config.toml
model = "sound classifier"
dataset = "synthesized solo parts of chorales (CocoChorales)"
train_examples = 39062
noise_aug = 0.01
n_mels = 64
hop_length = 160
input = "mfcc"
spec_augment = false
win_length = 400
targets = ["instrument"]
num_classes = 13
arch = "transformer"
norm = "layernorm"
norm_position = "res_post"
hidden_act = "gelu"
mlp_ratio = 4
head_dim = 32
fused_qkv = false
bias = "none"
qk_norm = false
parallel_block = false
inner_norm = false
moe = "expert_choice"
drop_path = 0.05
num_experts = 8
moe_every = 2
expert_mlp_ratio = 2
experts_per_token = 2
shared_expert = false
subsampling = 2
layers = 14
width = 192
positions = "sincos"
pooling = "mean"
mixing = "mixup"
loss = "cross_entropy"
optimizer = "soap"
beta2 = 0.95
learning_rate = 0.0025
beta1 = 0.9
shampoo_beta = 0.95
eps = 1e-08
precondition_frequency = 50
max_precond_dim = 1024
one_sided = false
adamw_lr_other_params = 0.0024
gradient_centralization = true
max_steps = 9000
batch_size = 256
epochs = 59.0
lr_schedule = "cosine"
final_lr_fraction = 0
warmup_steps = 1800
weight_decay = 0.1
adamw_weight_decay_other_params = 0.01
Rows from block 7 of a small sound classifier, named by matrix and row number. Rows with one number within an expert belong to one neuron, the router's apart. Each number is 128 + 24 x the weight over its row's rms, rounded and kept within 0 to 255. All counts start at 0. Numbers have three digits each. After the name is the row's rms in percent of the matrix's.
Before each expert's rows are labels from the 100 clips, of 14848, where the router gives the expert most weight on average: "responds to" is what is common among them. Only what is clearly more common there than usual is listed. The data: synthesized solo parts of chorales (CocoChorales).
# router: router (model.blocks.7.mlp.router.weight, 8x192, trained with AdamW), inputs 0-191
# up: expert up (model.blocks.7.mlp.up, 8x384x192), inputs 0-191
# down: expert down (model.blocks.7.mlp.down, 8x192x384, transposed), outputs 0-191

# expert 5
responds to: trumpet; note F5; note D#5; note G5
router.5 077:132111135090094130124106162156115093122094161147134112097137165130103139145142116099113106095130170110141117095090148118098119149105160098137111112135137092113156122132112139118125142147143139134106148153084128142106107119175132128135094100161146158178115129168138126124118154164174110129142105096120186125160102165100157141133101159107117153151128145124117099145135140118166139102107133100099136157123124123073101122115180135103124183139120133096075106132080100147114165129107108144126134183090134105133101089104118104111118127151092097132146157125138146185083139129132114131
up.11 086:124131115143088143117142091088117162127140112138113175162099084090132158112092110159136153115110039142104088147123130156087139116119143159131150130131174126138153111119105079111160133133114156125127112130122117156127124122091156153188122123097117075149089150142101148136108164085153138121121119126101135112146129096165113174103125148128184132120162094125098120125115152140083128142101138116087104141136098159102144151165138133159129143145139160114143144145121159158131113177088160108125142130145132135124138108165091148112109132121131150120149140128156132074118134117133103141
down.11 094:114145132103125102168147177116115144136143131128129156145147140098115122154101134107096112099120127107130117136103072120157141085072140131140125115116116108125064085156128170148106143111100128078096114161090139125130122134134123156128144113109108134093144104105135126120133127171107149170142146124157100123120122123157092118089133119106138170134111139156135112149145140125125171141133168153133160106150115093105120128166119186144093096116176113132093079150160114123106151070176164137124105132123102130098172126145119104131148172153107151146146149127173153120115126129118077139
up.12 118:123112116154106146126169104118108168162093115113124115115158164157121117148070153106171126108101136138134147101144152196131118141126131125134096133134091138160152152123108109158075135124126133078119111120172153127089133153107132160133145108109109146122158112142139125129124116178141160125143152095129115088169141108141079123122156146125138128131180094140127086180119142125153149115097142128119140145149096145130171169124103096110152117150125159148148105099080074103112126127103120130079108156080121150140121106103136099149126161149114111109124093112150132089139167119137123156
down.12 107:152132122163118148101141147136144158092133136104162156164078103138103089154142129147105124132115110145129091144122126160142121110180119097140120100140144125139151097081157106121131148095125133131092121136141149139126137142147091173130128122158094136094148102092191095100077143158122134122100101178103128136089113172087085123150140099129131139119119119145127101111133118095155157127146106131109138130132177130128137092151122151112117135156157156155098133137121100137178110120129155098092089152117116106135068128075137151107120126161093118114128130120151154112127149058147145134
up.13 099:140160112139089124068148144143163150200152127121090158114176105157151075146107154125152116116145134169148127121107149160108116105143138140132140123138130154150123182127131135112130135148140103137153097145124139111128132089140109113115110125111054092157113149153149104119110108079121115154127140114097164107124136119120092125170133110162137120148112156110110153135145139130179106133138104123111115118076142100085107092123112116134126176130103153185130133133117147125125128146143139096125142141117158160142121114101146120145137147141128149082110124124165077138076143151095069143
down.13 103:100125129113095118168158166124129152099133065105090084140140125142118121153133126165113129112103104117137138130109102118094198125165108111118112112107088107118103134171151132164108175120121134115114130100126118124132091131131155159147122107144130180105185144148107104142159130106115100144138071083140112141147170137151132156099149107116115109116134099150129160109087115169142121137166131160102157103113093126122124175116126167114141065120091119134102153137116102146141121073110127125129147129113121142086146173107144159127144110116128126169130126108157125156127111127169103117
up.14 072:194125137100153122123135121112146154153118149129116134118123074107134138115143112146151101137133161133065144119138099164123102149092108092171135167173113097169112099094158145166163125109143165132111134089121142089111132120112154111146133107102078117150145132171183132126132163133107148121102156106092155132107157148127132124123133121067117121168150165122141127159108135116156152122102127081133121099096107139150123174101115107140156093126137143127137096111165115174114113090093097138129118116147159122110119111117149141148120092138161082134146100122127100160108130127157158114
down.14 082:106134117153102131130142126142130105138176126121126099122138149166116115137148145150140154153103171143072122125133170119134105102131154096097144118123112187154119154057191113129136105122117116122133100113123088132134106158143124116112101149155096149135129133096119138126154157128142134160114153135168101173109129135160146108132107166165143202112122148142135054116127144166165088153133124142122100134108106133145074155126098123131108130113162070126112118157161130135150103162123090105124103100129145172092116135096127117133112155116165111112130137109099130135113147112160117112
up.15 110:118144117136165137126099130195096143110112125122187085152145118102096137119119130141125159159128142113158149145153135134136132115132126147127091197140119133144118126158122118119122129075114128116123129107130117121125104142124127158157171162124085168084162139114138084146118128116132138108125115077102099112103140137161064141139123169106126106183138146108173094114116129126139161099081146136111105096143207091112122134108127107068120111119149137123152116119130150129102126165129122094155147165117124128120106095140111154122130080143139136160103091109125148126152104117141169132
down.15 114:087168137101101149139132162121100117138145079161130123145121096146138165126146137096111131124146109123081168168133094145155135125135176082172112149134104078106112080098206117118123093149122136123125133116154128123101170100141122095130109151098079123098144114155110101131163107112116100098146136133133150154122154148140095120143155095130144096100128094131138103122097179140112128137111163097164124101120127090160131159134114087131159114144119145158128133131121155112128102144124129151154096118111177119133147152121123111100147104085151167138121101121122093140125177141098137122
up.16 097:159148147149110127107175112107144148141110147151094078083152154109113114139121104088113102121079151117148128105146142116127113155125130134114156130063128129118149138173147141115142107118131114117143090149088086143103087149103110097156105089146112137116154101167146133140104126113139116144175097133119100096163113165172092076102114134085129133141118143159175116156130136134126122101117096133154152140159174149095132098115139112121119138150111074100101109155120130120121158137175122140086116144124137169148122118085107127116145112113116126123118181130164138130102149068118129124
down.16 108:091124097148128106130116161096153088107119110062130129121101153095143163080115150182117144157177125147104076123107085165142132113116118111124122120124115125122132154114098134162151123124114173124086123120110127138181143128072134154094128136136173142153112137125105143177114100139126161102165114124191132137119141144118124157107115100107113142113131094078099149113090087124112088118106115138128131138139087103130112162123108145146141090130113138121133114115150086120139138121080080104117145172098127124104110123148169141126107133128141106140137099115120123083139139118109095086
up.17 112:122149123114133135139149123125114160136116119128113142135107159161095104098113161092164146112118105117126116111123146143125126146093139166112060154132112106149155123100104113135139122109130110091148158130163126124086188151149117113133174080107167088149169173111117134161088110157096080067122115146130139131177140101092133136140155130144136164094126102133176139137163124156158124151143140113120127104161125165156138168102107142106110074148110134150122146165146138120131139158109163142127161143114128137114114119101117126134131115179153105128182114081094098133106123154138125125
down.17 111:145125166167106143128181122124127098138115135131149107151132080149115086114143101096120128127102137111109149148140124115158146158131142123120163120169164140082095122156176083135129122115090146141114134126108158134118130111150149105143095159129115142126128086124118147080117141113137135161097094103126138122131125133093122108133076137127130109116077134124139096165148106049152125137128116146107131169132091136130157162110157161110165149159139129155106182112146105117111145121167091117116074140160115116123097098081133103130181111154120137103119145164128131117122115121129145193
up.18 108:127117139119139109148144130104127115148053115104149154087119120123106143120142154087137145104146126143096191128136077138156129135110096155135120142156115170157158122150154103138083095102122118077150131137090108104144089164118102111095151103126166113134149113121202123125114121130121124106135145163138146099131115076136141125119138134103106104132145132143145097097121107081139169143086153072122118118093151134115130098110097099129103124086150149138171131140112172115130133100130168155155130130138143086131118103141127145143123127117108151135118092119076132178150118092139137104
down.18 115:115124119123127162110153125174107095126122128113144121189119109111142148142104097153179095120125142123106129144072157064104102125109122097085135147120129133139146130174097111137117117138089149110104110155065105169079140153124116124152147098079125130091156177101100148128147114104090101123115111107143097167134131128107105139127153104140178125136164132138093125140119113097150141139133105113132130128162147112131100144076129123151118144131118132103128157138105135076154136129173104162113151138142107131101124116140109150115111107162158120164126133126105099182120156106142153174

# expert 0
responds to: flute; viola; note F5
router.0 085:088117119107139160135179117154095126098178158122153141087172111120119156084121133112113149163154121105101106135124089073131125155111109114100127151141108106188124118123123169103140113104120155175136119122165146110158115153157131131080099141117157149135152151104124154167106119143133146122124101115168161149139172079127155113100119124138105140146096187100142173131139095100130103152105068168143154139138119130124142148129145127100154138102126113124158166123129102121106144148140134135112123140145121159082103159151115137091139107158126120126109133076102116151123145093154138145
up.0 106:142162149145098089113137104118119113191091106104140140175102152146076148163109143134175185141124159104093125147141120121184089122113128137126164136148142123135085156138083114174108119126095117148120133107129161125119120106087125119149152140154111077112106111162143118113137125163110135149095129129125113141126123156115109172136099140107141095161126137150152136099108115139107120142137127138127188156134101123090107114186110132130142103152125163083107101183141086104133125110115137140128143148116145110103100134151146144134101134135136098082142121126093174110134120163158101150
down.0 102:130137141141147116142160094114150161110108129126125078155091143134122134157134156088128116100106126118131104135113150135117154102108144138162122086126099126127170099093120098117112107125086116135150114105134128133155148130132144136126080125162121178163116135125162161125119129162201132104168112163109124148118115139094114111170146209110129147125104161106126139074133114098146119104130139148149125136111115152110117092117077136139122120154138115164180183132118099155128120146123132099149109147123174134091137177149128120161105108132105115144131127105159113166117137179138113072
up.1 116:158152107155101143167123145163144121142096113138072115118138132172106098145106137123131115089109124180147133139122135135169095092166155127134121111129123140084155115079083110139104136092112093145088177105082098139135140126133117133124096086151206138167136083132160125135097109135089155154138115143125112104122095130149096099073121115131107112075123125091124105149143150142141115135102113137111126143118127144124159143174100120127122147137130150171101094116121158120146092111141138114128147166115111096148108104141133162131109150097175131136141123097164119121154141105133120105
down.1 120:126075141136117122121153136095115157132168125121115136120129146079100118106095128105120168145123165153165078065107178114103126127109129133131132105080136162077146137128186139114140061153118140152097133153142150158135144104156116120133125140143131152130122141148143081140146128111138147158112117108121071129092149096112122141129120106147124094109093155116115129140089110153139152137158075131133116141133119119159116081127140108179117097153151146114106116121149135144121098129139098116137092146174122109073147122125156115140117111147125120149109151090152103144118103089156179159
up.2 106:143146106137149161112202126133142088122119153100137093157140115111134175110112128135151090115120154101105175119129155158117156113097129149118126138087127139130115166133147140087160090161133090122167115096150143152146143107149142133121128142089175137107105144132137163135167128142139110124146103130136136094120116111190099122141130129098146125153140144108110160133157165123192167118187136095127150098128135154115142117102109126096112096110081165098090115118109150111134119171135139152103147145164195142114145119143108113115139121136111120120090106156137084137109123156153114152
down.2 109:138119115100128171130148141083114170124174077093154115092101152091092107127132128175092133113161120132139145123109100159174155125131117083130142187116153115148139115157107097122134153088130117155118136171104126095162106130106125107129167135132139093165137124120095138110107147106145110106136147117138150116104118113097096117134126149115122143154122120135150083153122131153114111179138098144137128152172162152113100128173103177143126132162128111116132148102163132136128159155103125119117111119049097124147106099098124133181128113153129140138116077130124155107167152128097128108
up.3 097:106135135137111112134119152141167113127133084158081132142127132139149085158163133114113138124157115143134136130115099085142107115175160128205128111121115072116084133114167151135141183140116159154120136130119128159128110154134074158155123104126081145106101114098123165095124118109132129116141120117140130125114173160116128102123118164118136128146165123130136078134126123143151150125096134148124090074121136137189147134135114115128121135105147099120118095172166120142094139120122122146126149137159127087152147147143121107130138117167141183153155079101139124173084146104164154095
down.3 099:127112129146155120137154163154129143141124153135149164099165129126095120131133140146143153145119108093091142122109127100120189117116083132080111110149114113153161105122131117137145121148087129148157133129121114142127163143133140104101126097128121117149140118144140114172118162149100076098109184121099100159129152147135142154128162077099142147109107124124167159152119113101102126132125138139151091081135175134143118163111126142078120109122143099127114154144156143119202118128151134124137179079111149124131085144144117135184155166127125109165099128081166135104147103181122116135
up.4 094:142147113137158101150119124139128160104112111168130113134119179138105118145171119133122122125110118148144164185146128133134122131092144127088156124117132129132059113136128111153145077169122124125164119109134111106095121139183121116155133114121121141142115095161102116140114143138121131147118103170130152116100098139140080195154144140101103113111168177162166128138109114127113091121095138123130082111164128092136136102126118122109108140122153127104180107123166122167174137100079122147128163096148131105080161126112140131118147109101093121141126112116126095103164119091189144118
down.4 095:096165093149081109169123134102115098106131138125146080103112102136171114105119094142120186148133112151151152135132138127154086137172139143150174122174145104101121128159097138124121093116133086116144171126143096151159139141129116120147144113163156122124103098145139127159080165150136155110123137150164103104071128173125078154105120149086158108109181100122167154123152116140082170130109107092151133119129136144101140131121145115128133136105134093136147093162117107118134169080119108112151120126125123129120132147128118097138119110107084144181137124103152120090103133139125138140
up.5 102:155134126136131121100086141129097110142143129105129177114143104119103137108186070112177110076105131147137164121075133114133191167118121135101136136187128108152129100167125117151114146131153141115146088127120145100139142152067150179176116148110112109134166087123149140134111124063166155155121108126152123152123113152117144122117123099135152088140172102109140113102147143116134137161121120107152140132120163145123095118119122097158102133128123131115140133177158142102098128133103133154112133113129177149105119118137115160075133148127124154125101079141146144106140138143139128092
down.5 094:148123118120100112164168125158099084093140158148131137110137170148131127161142144089131098153171128102148118142148107106109113139150095142113109127126130131100182110133173077101079146112154114141135132155097104156107125088127153108196131113127153146206099151127162105075106148130132118144120105165193147124143123120098103113169159159118133126115114096126111195147150143142143138136129119096140135140112131119136124159132095133118138115101099087140085097113109136122093161089141130132140114125146163153097102149120112126143117106128119152155087122116140115128156143112136127122
up.6 125:124092142146138127144086159119124170101130136142092158149078110144142165097142144146099147053143158159133130158187153119109154130104137136092144128125144138122150119084158114137130118125104117091116111129130125153167153150102141139133074118123169151142103149115169164123123110118166136099157126128123070100119121119114112104047150121122104126093134116158151140129153151150127114128103092122128134112154122105105119157126123128147144132132126160084070132122134133129148127158141105092122117114124177147096120108179184112115149144106104121129078144125126165126125167118148138139
down.6 110:120089111142085153166132136145122119137141111120118139157144160142078149106079139139169168132126155147148138165142178123119094143116135110149158099107136115122141141136145162112128130134126167096127134161136114165134111106105106148131083131135127143091185153167143135173188111130162161135149180095147122135103131115145138089159175105148150135122108127113091129158119136141100125129120085137124147159152127113122104141139130135170158087118125115121119073087142128123157155070123154151104092113159160111080147165130121072142140119121123129155139101119147114130147133133152090146
up.7 108:090110136116176146076132159164174102120131132111136096109143151128152079152129131144145116125105152125098090129125143108137110116108112127133086191149122142145135139129139149133124133102163141111121081143110163158130166095148108103168141129111089071134121132126139119124100121100135134114085106089103130139143127111092156119115149139120101150092130084120150091118130104102158160096121150137119152139113158135116150101172136143083136130145122175111123105119137113118117094108160156134181133154084114112151153083121116165105165174127165104130129092171123167102105114139105124148
down.7 106:129113146145203146141131092121139155095140062153144092104137148141119142167148188127121115136151140154118169152116093111136109125111082131142143128153153108133137118060142098114135107173094118137136157112121107146069108134105123132126129160087138138115130138071121170111160151106170140156142131159121153143117087164150138159134125133128105108130119091149125111140089173108118134106119135127101148100120121113118102145158134128145136132101111123137092131128140109131103072134125107131165074108120167094142140140158133115111103132094132107094122110130089110109178163142125135104

# expert 3
responds to: cello; note A#3; note C4; note A3
router.3 116:170125111169095128144077147135140158117133112124092088149105109108151128114113179129113135134113101106106093096115104097101120123112135151135114143134149140080145116148156096147123119163099117109115127136101076130154111122143086166106112103145155134103105180115122163059125134072106122121119119142149122128123151111168132110105145095141134091096090163137113136116138149142172122166125161108169078148098150151114136095124141152160127136111118123169132144113147144104148090107133081124120112129150143195136098106100119102109131127153132139096112150141162160133148146144099164118
up.0 101:172158127135167156128181129129145149123117080116151095140081141121122102132131135107145149141138119093102119119185133134132136140155094144133115136108146136124108130121155121125124140109141134137146130100129169124157144141179104035102122130098123129103117112117176167098138136102074092126099157117144082119126163109102095137119144128128151138143112156124176124124105119126145101113134136112123125101169161131144133153144142136081153129155180146126105075157086117128117153103121126174184155122111092143108121118105124162130093149149119115146139138092147114138120068140113103149
down.0 099:131152116112149125103069131119144150143155135103135100121169175123076129121144124129100118146130159138130136113112181131128159119110061135135141138094147126161115123113159154126109139108139126144122119102168140105138103115087105152099150140102103152170125118135144125140125160139099160155103095122181103121090173117118132116093126132133098113127159054167142069173130106118109124115096159138112101129120131157075131133165114115083131135119153134131128138109147163135127128131112135126161117147128139182094119120119113110158137146145130104109114134163139144134129193141186129086
up.1 128:114116119157142128109127141121103142139093051156150112159139132114131148121170133130126149112136142153111136143129128103132137134125143155105081152146142175103127123128100127136099110152124148128093092131149185080116124131136142101109116140113055114133144173120161109156074142104155120125104114095121101164139154098112129112148182146161135132115127150139082102133104132142101147122157111144130139111090120157136104116094158145111095141125131150105130122079150137142129115161127162090149134114121127097192129108091135114125108080088130158129149107191112135113134104173152119167
down.1 123:084113127100122138100149091144121139118100128118087126132142135143105098122098094125118106102105157117099125177131101118079112108157123146106108128161109110111147140111138098115080131132142154143136131101150057139157114144154162126087171114142113151102115150146089142128159119168135115113124149111133104129093132083149130130093120153121162169126128131116117142145165169144101127148107067155118140178163159144118152094143124143131122085144152128119132127165131104172096163110152116108116096112139161148071110109106087096118140116178163118129107138127152109094119082137120134104
up.2 100:073127096108102107125169185154161113179141146123109191132130123125145140156124141112169129120143120091115146142109113095131145132136107111095129165151131173135152156080110083121161143162128129122101127138143172104107134119154142123141137162141090135199113145157113144138112101103136132118143153113148140145117092112135103130159174110148157094123143113119137151110103082127142168147138137120144127136104138141101162119116127117123131128112164128074141116135126149115106106125062120130106122108110109098133077091097119112061137149162115112147119078152135130129152156120113123100
down.2 106:129153136131155150112089071139155148143085145144126145147133165088139104103146147129092141119140103126150120089142146108086129148107112136167154193154155117094140189097137170121097125133177145110107161115133110137121142131170149165082141122124147137117131157152139136098141164107108160127086102170089143119163129086082104137111113129098127173093107141123155111134155105156111126148098152131158146167121123126116130142136170148124129120120114122115119136177123114118114102145181136142158113142097114118099153187112113132113093137111129117146131091117141122111169140111129091110
up.3 105:090124099178142085121160122066131135144136148131128088121134121094143165114153128167132123126159154156159160101113109096114111157081092152156126111131094091140125114090131088122138157167082111120150147161100088133099078126135098131097116127112140116139157103136128143156075117116142136117126169117119117131122173120178124127136091114105107128128150154151078138128168107142099108155128119130152120150107111124115119105125131128093158158142106091078112106162086129122153137115137123124130121119108126176095113116111174145126132135119152081138119143102171147149148100110135131073
down.3 106:119115141092105153126091099150104100125136111107124125126056169141084133174119135111151098147131141103158118113119125131148102111132153116126147130135166100135105149107130131099117111122126139099161088123153080159129130135109129142132146158090090138123094121090128114163149097159147148146163086188133146114175142147115162146157158132127131115171103137132103120106105124106126111123122140127125122114159100071125127176107116060111130108117093156093140134111141111134102130127122133080086143146170141166175132111131085140149094102120153121130152133128111131111108171144148177151
up.4 081:124150106136116122120108108112169125169113111126129142114100140105125099139106112103117083152088135153135127123171133122121143121116187085170153138125129103099122136110174159101150154102179118148097133124185122143133140091133144093103115131132149107085130132150135114172100139101075101092170115100132107133137126106099133141151127193121165131130095110174156102141086138164114104148095133124113122126124133093105136128120114113147157115120105090079103111085111122120110134145167104099135136118153136106131148129120156128144128097159121098123091094124091141068151103133136103170
down.4 085:190086148179115108106107114144089152152123164137095090118127127141128132071173103104152113129174131182153096102119162128124111149148116152099122185141112179150142130137110135133139122112121116126127140084123116112097101115132126128112142128130133124125131161118113111105142141166160139175136112135151095108174112141139162118124083195101111137132118108110175120102148121107141126143127090122108110102189167156123120116117124120130136147145122133162090139144097149143131094157095121153098101106146134158094110092122105135106123130129097137190127140129136105148112172140147126097
up.5 094:132146128137139134138135149147111185164095102158165117103154145154186165132136113117133114134110142139108174146113105157127120141125163141108104121131084145152091127111161127132136134130132115104098174162114119128151177104152153127122132134128142117127195074097140131170166147170133081109144113134118114143131139066082086119128131111125119124109107155081175100142134143114127145116132111091078128127134120138088130127155126114125127110137099099092134133133137113070129141124134160128146146109136129170142129141138142126092145121104140157160127083091123153082161142123159145185
down.5 098:121089157095114164117135143095132107117142157116165106114104102105113103099117163130117158118107158161135117155144129159123158119136108165155129102120078121112119078143116130111120141079146139097167111137122118133113075121146136137174125094151122078126162140116110108155087163120105162148134142089115122114136116164092144101101140159092137115150166102163156162130114126144071131139181113093140144129146139162085179134115149125143122147174147114164129135143143143146104094102131112148140126115128118119129128121101090129108168096109158124144115168127170147161147147099148135177
up.6 106:129132124089072158148123155128121144128166134095161149130118163157112116133143097150137151131216140147102125115133116107079125160135103111131151183148108147120121114127125133135158120173155128117173133113137145100119103061121136112091138119119161150179119123125153125108132082139118114156131133110120175121146126161154130125145187122119106148110168124112126124142097161143163094129131128124133131101123090118104144124130121131128104165163134121108174161112121175102119095143116101132191126099132133138121110136106082147133123124128175139129141091188150119096122112130147120168
down.6 089:134133092128108120133128147145118114166121145163107140137148134117159171147127120125123127152077095154120149123066123150105139109103171109141146119110183115103110137108129130108166141158153124117088144136173120183147143100120103138145179161102143141093116132138092152118130148164105155109157136161139107169106095126107179160102118128125127103151113123088110160147153072147147130083162165110156128114094137104145120167111121125127124129122098126142134150126107133141162104186133142113089132133106181153079085141159144128114103169136134122136162132130106130164148144158119126108
up.7 105:129104133166150136138138123130137131120105128131118104160160097145083142139124146167100104130132138126094116165131136122156138124155160130119113114176122104099155097132085138057099120139093156162069118122098128119111134125156137133114088123135115111098136146130108131129118101131143087129129123103137169147163090147126105126099124179141175145148140150154132113136129123095163127183117088143140153115137116158129077121139183095110141126132176118130101148130161068149128126103142141124094135150115152124112134107112134119128140126158096100157135194186140132088067141143123143141
down.7 097:096145142090126126117083149137123132120124108152128124135140099126122102120141061149139073153143093135121122142055149154080116141163153167142135106170144149115125108185142111114179186136111147139079117151113135120116139116138121148130146138128116113129113133122160117112088086143133133128114118128136128093097128123137129157128134119099159129118115131074111122103119144114122118149139137091138114136079125071165121103110139160118168144131120103145115075112136139169121160149115087134140115128140129169169134102102106083139149135163094138082118150101154154148111183126161116120

# expert 7
responds to: clarinet; note F4
router.7 115:115103157167124140155138132148145123100146177116075135131177145109136125127119113071130133114144161151133150113114110124138091123120086091129118126097095097108125154113113153115135135154161113120138129138111166129097121139091168134174158147087136104105157150135153120141117127119135087158109158129112123104145108093096165125164102129088131140102155094122126091133139153147138120097119141135130073139131101156165108119155124077158105106084164146132141132121160109146134138143122156106088111077092124108095127140165175136111109157099120147158085152125150092135168100120102165147
up.11 085:157132086148115120099149122137140137168098146109185101096118158084114119139158134121168125161136100082175107119097093121135113085134138136138126145123102111152111120123118169124143133121101131181134176101115135097155114168105118153104120123135142155139139111131091159112126158147119141108167162153152133099123159095144157126134125062145133121144087174163139106143112137119093090123124117132111126132099158154114161138115120136177124147110114135110141108151156149075093154125110115105113135135147156111131177158144164165128106106126144097107110077145137174149143103151162118141
down.11 084:157113128154129113124113117105124114153129153121144132109171134145126136141098121131113128113107133145137143132131163135136156150073101132094121088150158119124119129083108179106110083105173130112152111170114147112112168116147126114161125085131124099105136141118135127104084139133112132162082180094120140117106112104076107142108114119109075152103200144111125120140191121150092136125122106131153092109141109111099105168151137094142135134130185097142159114130128143111127139167162133111112139147107130117117178163155111098130119160136129146143102110156107111163164160111147130184
up.12 094:170126149103117110163103080153107098159156121120165177083101131101141124155124134123082106078123161139118100116182146131162119097182113163093156136129110111115101138124121119125125125122109142173162096136101121067178142096088148102113112109135112104107095102148133107116094151128145124138151148111170148135128102134133141141161100136122143116088131132125164110132118144163137123138148157100113136151148129142118125086095135143159093115160143134137142130168140129149127149105134134126128103176135169163150108124100123104111093101117144079072148119092114113121145121107100107099
down.12 091:119126162093153131121125087136109176179132165120160099154129106123162129150130156102128117125128169129125132115125171140141126128150083148138108125122094177122171125108134125150122131148138127115175124106139092150163104161107110178111134145152117080165077151076122110149106097124100140165126142096093094097116130164122164143113157137136165124112081146113143130113097145146097145103155142149169134071149130132116128136115129116098156107115150152100108134082095162148109140145125125160170105132129120113142081123104147146135135142070086117105149117108113091095126111119140126122
up.13 103:099117159128123116129115128123103118173129155126128118132181114125124138068118159134080135142099122130145113116124129120111088142139144159152136104103133160105150173121112100115094115114097168172145175180097123109127128119147138133091152134113124124155112142141076126108137136145142097150150175150165112107136150111134135144161145148120070142112128092113124132138094163152132100123129122108131129113156157125092099141120156172156090125103158117085160098079140151086159135096091149095126135139134102175115149107152124168118144163141139075108135111122096164144154123114143111083
down.13 097:116149133082119117122061137112103129089189152068163123127135093122143096135114113161128133101131115110119104104145102118156152093142148108128084159143122083083136095141137136161127151135143154113179133164124118096109129163149143125122127116119135106065090172117132127106132126122125115138110106115097146126118124133174094117097155127146171183122152111107106128107133108137119174124112143100152113150176141154132137139138135093090176124123132127119102108147122142118115103185100169123139100130138139119152148103111104144131132142125106183123140119099136164128153167126125181126
up.14 117:137106101149116122116090116139097140116124150122108186145119112109115158145141109144111121147153140139140092049146160094119148126109101127094154095118092139133133138135087126134093121122115165116202139116112102106158098157105189132110138171138179146140112104155078107101091109152138136149114143106148095149149116173125101135139134120171130144163125133127110122111116132122114089105128101088155170139125149147115106176122134144149091109143103147124130128131102102123161119152095114122157138174132096171127081121143114105114135129129125139114149155152092152117128119133189156144
down.14 127:140123169117099093133106151083112179119101151157105105084095139083138104111081073096105158108125123139139136153169144153154183111093136110131109151165148133122159119122112109144141142130128161155113109130174139126144150086153164085094155114123159153087121166144156073110094114101161144120135149127110156104122142099154142115114153107178155179135107122111113127144130133156067124096132124109135117173091141141137115156120127130103149120152131154118165110142124130137110157115114138118137125116093100093090085140123096109121110140110141144104145147136127132129130167145125105121
up.15 109:163136095112122134146126119099178127085140147154098160139077142106146125132129195102086131073105149133157155169071096115141135121119123110152109100119111170135148155144145130151135133143140141123089114147121112162142108124096130117139102092148135099151103090157136134124155149134127128109117188137142144097137136130108144135145116118130090156133159109163152111149157105167118131124159146145121134124162103154135185169140142107135170117110156125128136140117126096111071160128055148088130137149118116163126134120123160117113150119097142164123135151124145090071127095133123102125
down.15 111:117119128090103196140138130087095125175123109127089101161113116131147097153112124161124120150139122083117116112129163094068147158132125132113157161118124129152119128131154161109128128118111150169132138141142161135139138129124119105107082123174141150127129090112152140120140102129088163081174131129127115161133144135169104104101134139161151126163112134106100211144149126125133119192085129115142131127096115101120104105115107130138089097158104140128118102147137142132137095116175079130160133131154130165140128136161128145135095127114115191137131120127128131139153182099132120157
up.16 087:132138123136115116131144174123097111148133162103083145135132147155176140128154103158127108125115112168127155112103174105094102118134120144107088145108091142141111137107118160136116116128151095130108097105121113091132124133144147107158147142113162125119196108110163178100118131179148148132126092101096104152144122199115126091142098141107158147119126166124177128121152140143156158099081150173129111135159146165088133103089131162097153136130114117143106137121105120149085118109136159153114082164152111148097118088120120116161121135138121146129173134178106138122113124117153111119
down.16 102:120066098127139161136133118112096151138125123140125147090087147153127102093150160081127160084153117123111172123144125157115130135109171127109118124126125154133114166140060089140123137157133078098106102108111137112080126124135150136133121096145155158161105092154144122145083137116162169109114166150085159138134097140149119144101137076137111135103141130139106156144148102152139113118130191096091129168081136104153118118117177142145144145149145144128119131139113130136159163143122140097128069120114147156169130135097133172131158147129119117088105122098109143134120109107122135128
up.17 079:153153125125115123127140093114089115155133136200170150096114113148126132125125142112125141117106132095159148100118141124171163117078108128103123110157115158121079133138172104172151138132102119108096110122119129144120155113162134120143143101112141165189119103169135116104126151142121110157152073128127148116138144083114093121148137132118092122171136111138116129114095117118132145170171097181125141096120110141091110094130136125087093133104095101126160130103110075117129077151147099158107130109124143170109124091121108074121115151143139177115103129113143102125134149126158160114
down.17 085:126115146133126141121148159119102121111137141072106143125117148096161134144140079165086121102149158143141109155123120140144119137100133104140129129149121128153138152104106131165131091085105122101117159131151156142138093122123100133115146144107127100138138140132099089112137091128093142129134171126127137180151114118111071134129125077116110072143170151105112137134094126116140120116120060069127103112114172072161090143106138155096135150121105120160117126201154123096110123142132102159157127110162116117118142114103142075093156103165123127087147099143147113132109124116159115105
up.18 095:152153162143120127122101121158136135151125126147132122129118115121112145124109123154140100123106098133161187147131127148128103113114159099149137131125134130095062133118149162193138166114110135127123107135142123089117110097121143145159113106095150076121132150109101104126120175165097136174133121137121131111142127168120106158095155088157121081146091121153141155133140161129146090154160091105077167139123150094066135142111114129131171105117125125139130119111172144145111145078091143091135138157132121087098147149116081133159133146075132091122097084122144115133098143122150131128
down.18 089:126153142096122121151126158160167145105110148137104150135104123155104149134137148135154201120099109140165155113119154151126178117165140120157130132141143042141128132103128133087120141081106102131120127143110138155123128083136088153141114143118095131148133134148117104105090131150177122116144112120114083161166138115136115135163170114099084118112157134107160071135142114108159153114097101139154122094178114148125098125131121107148141115114122125098109124137103120139151134131144136110142118154120162098120149177096154130158145115115153162107103140109137119213121114156120100121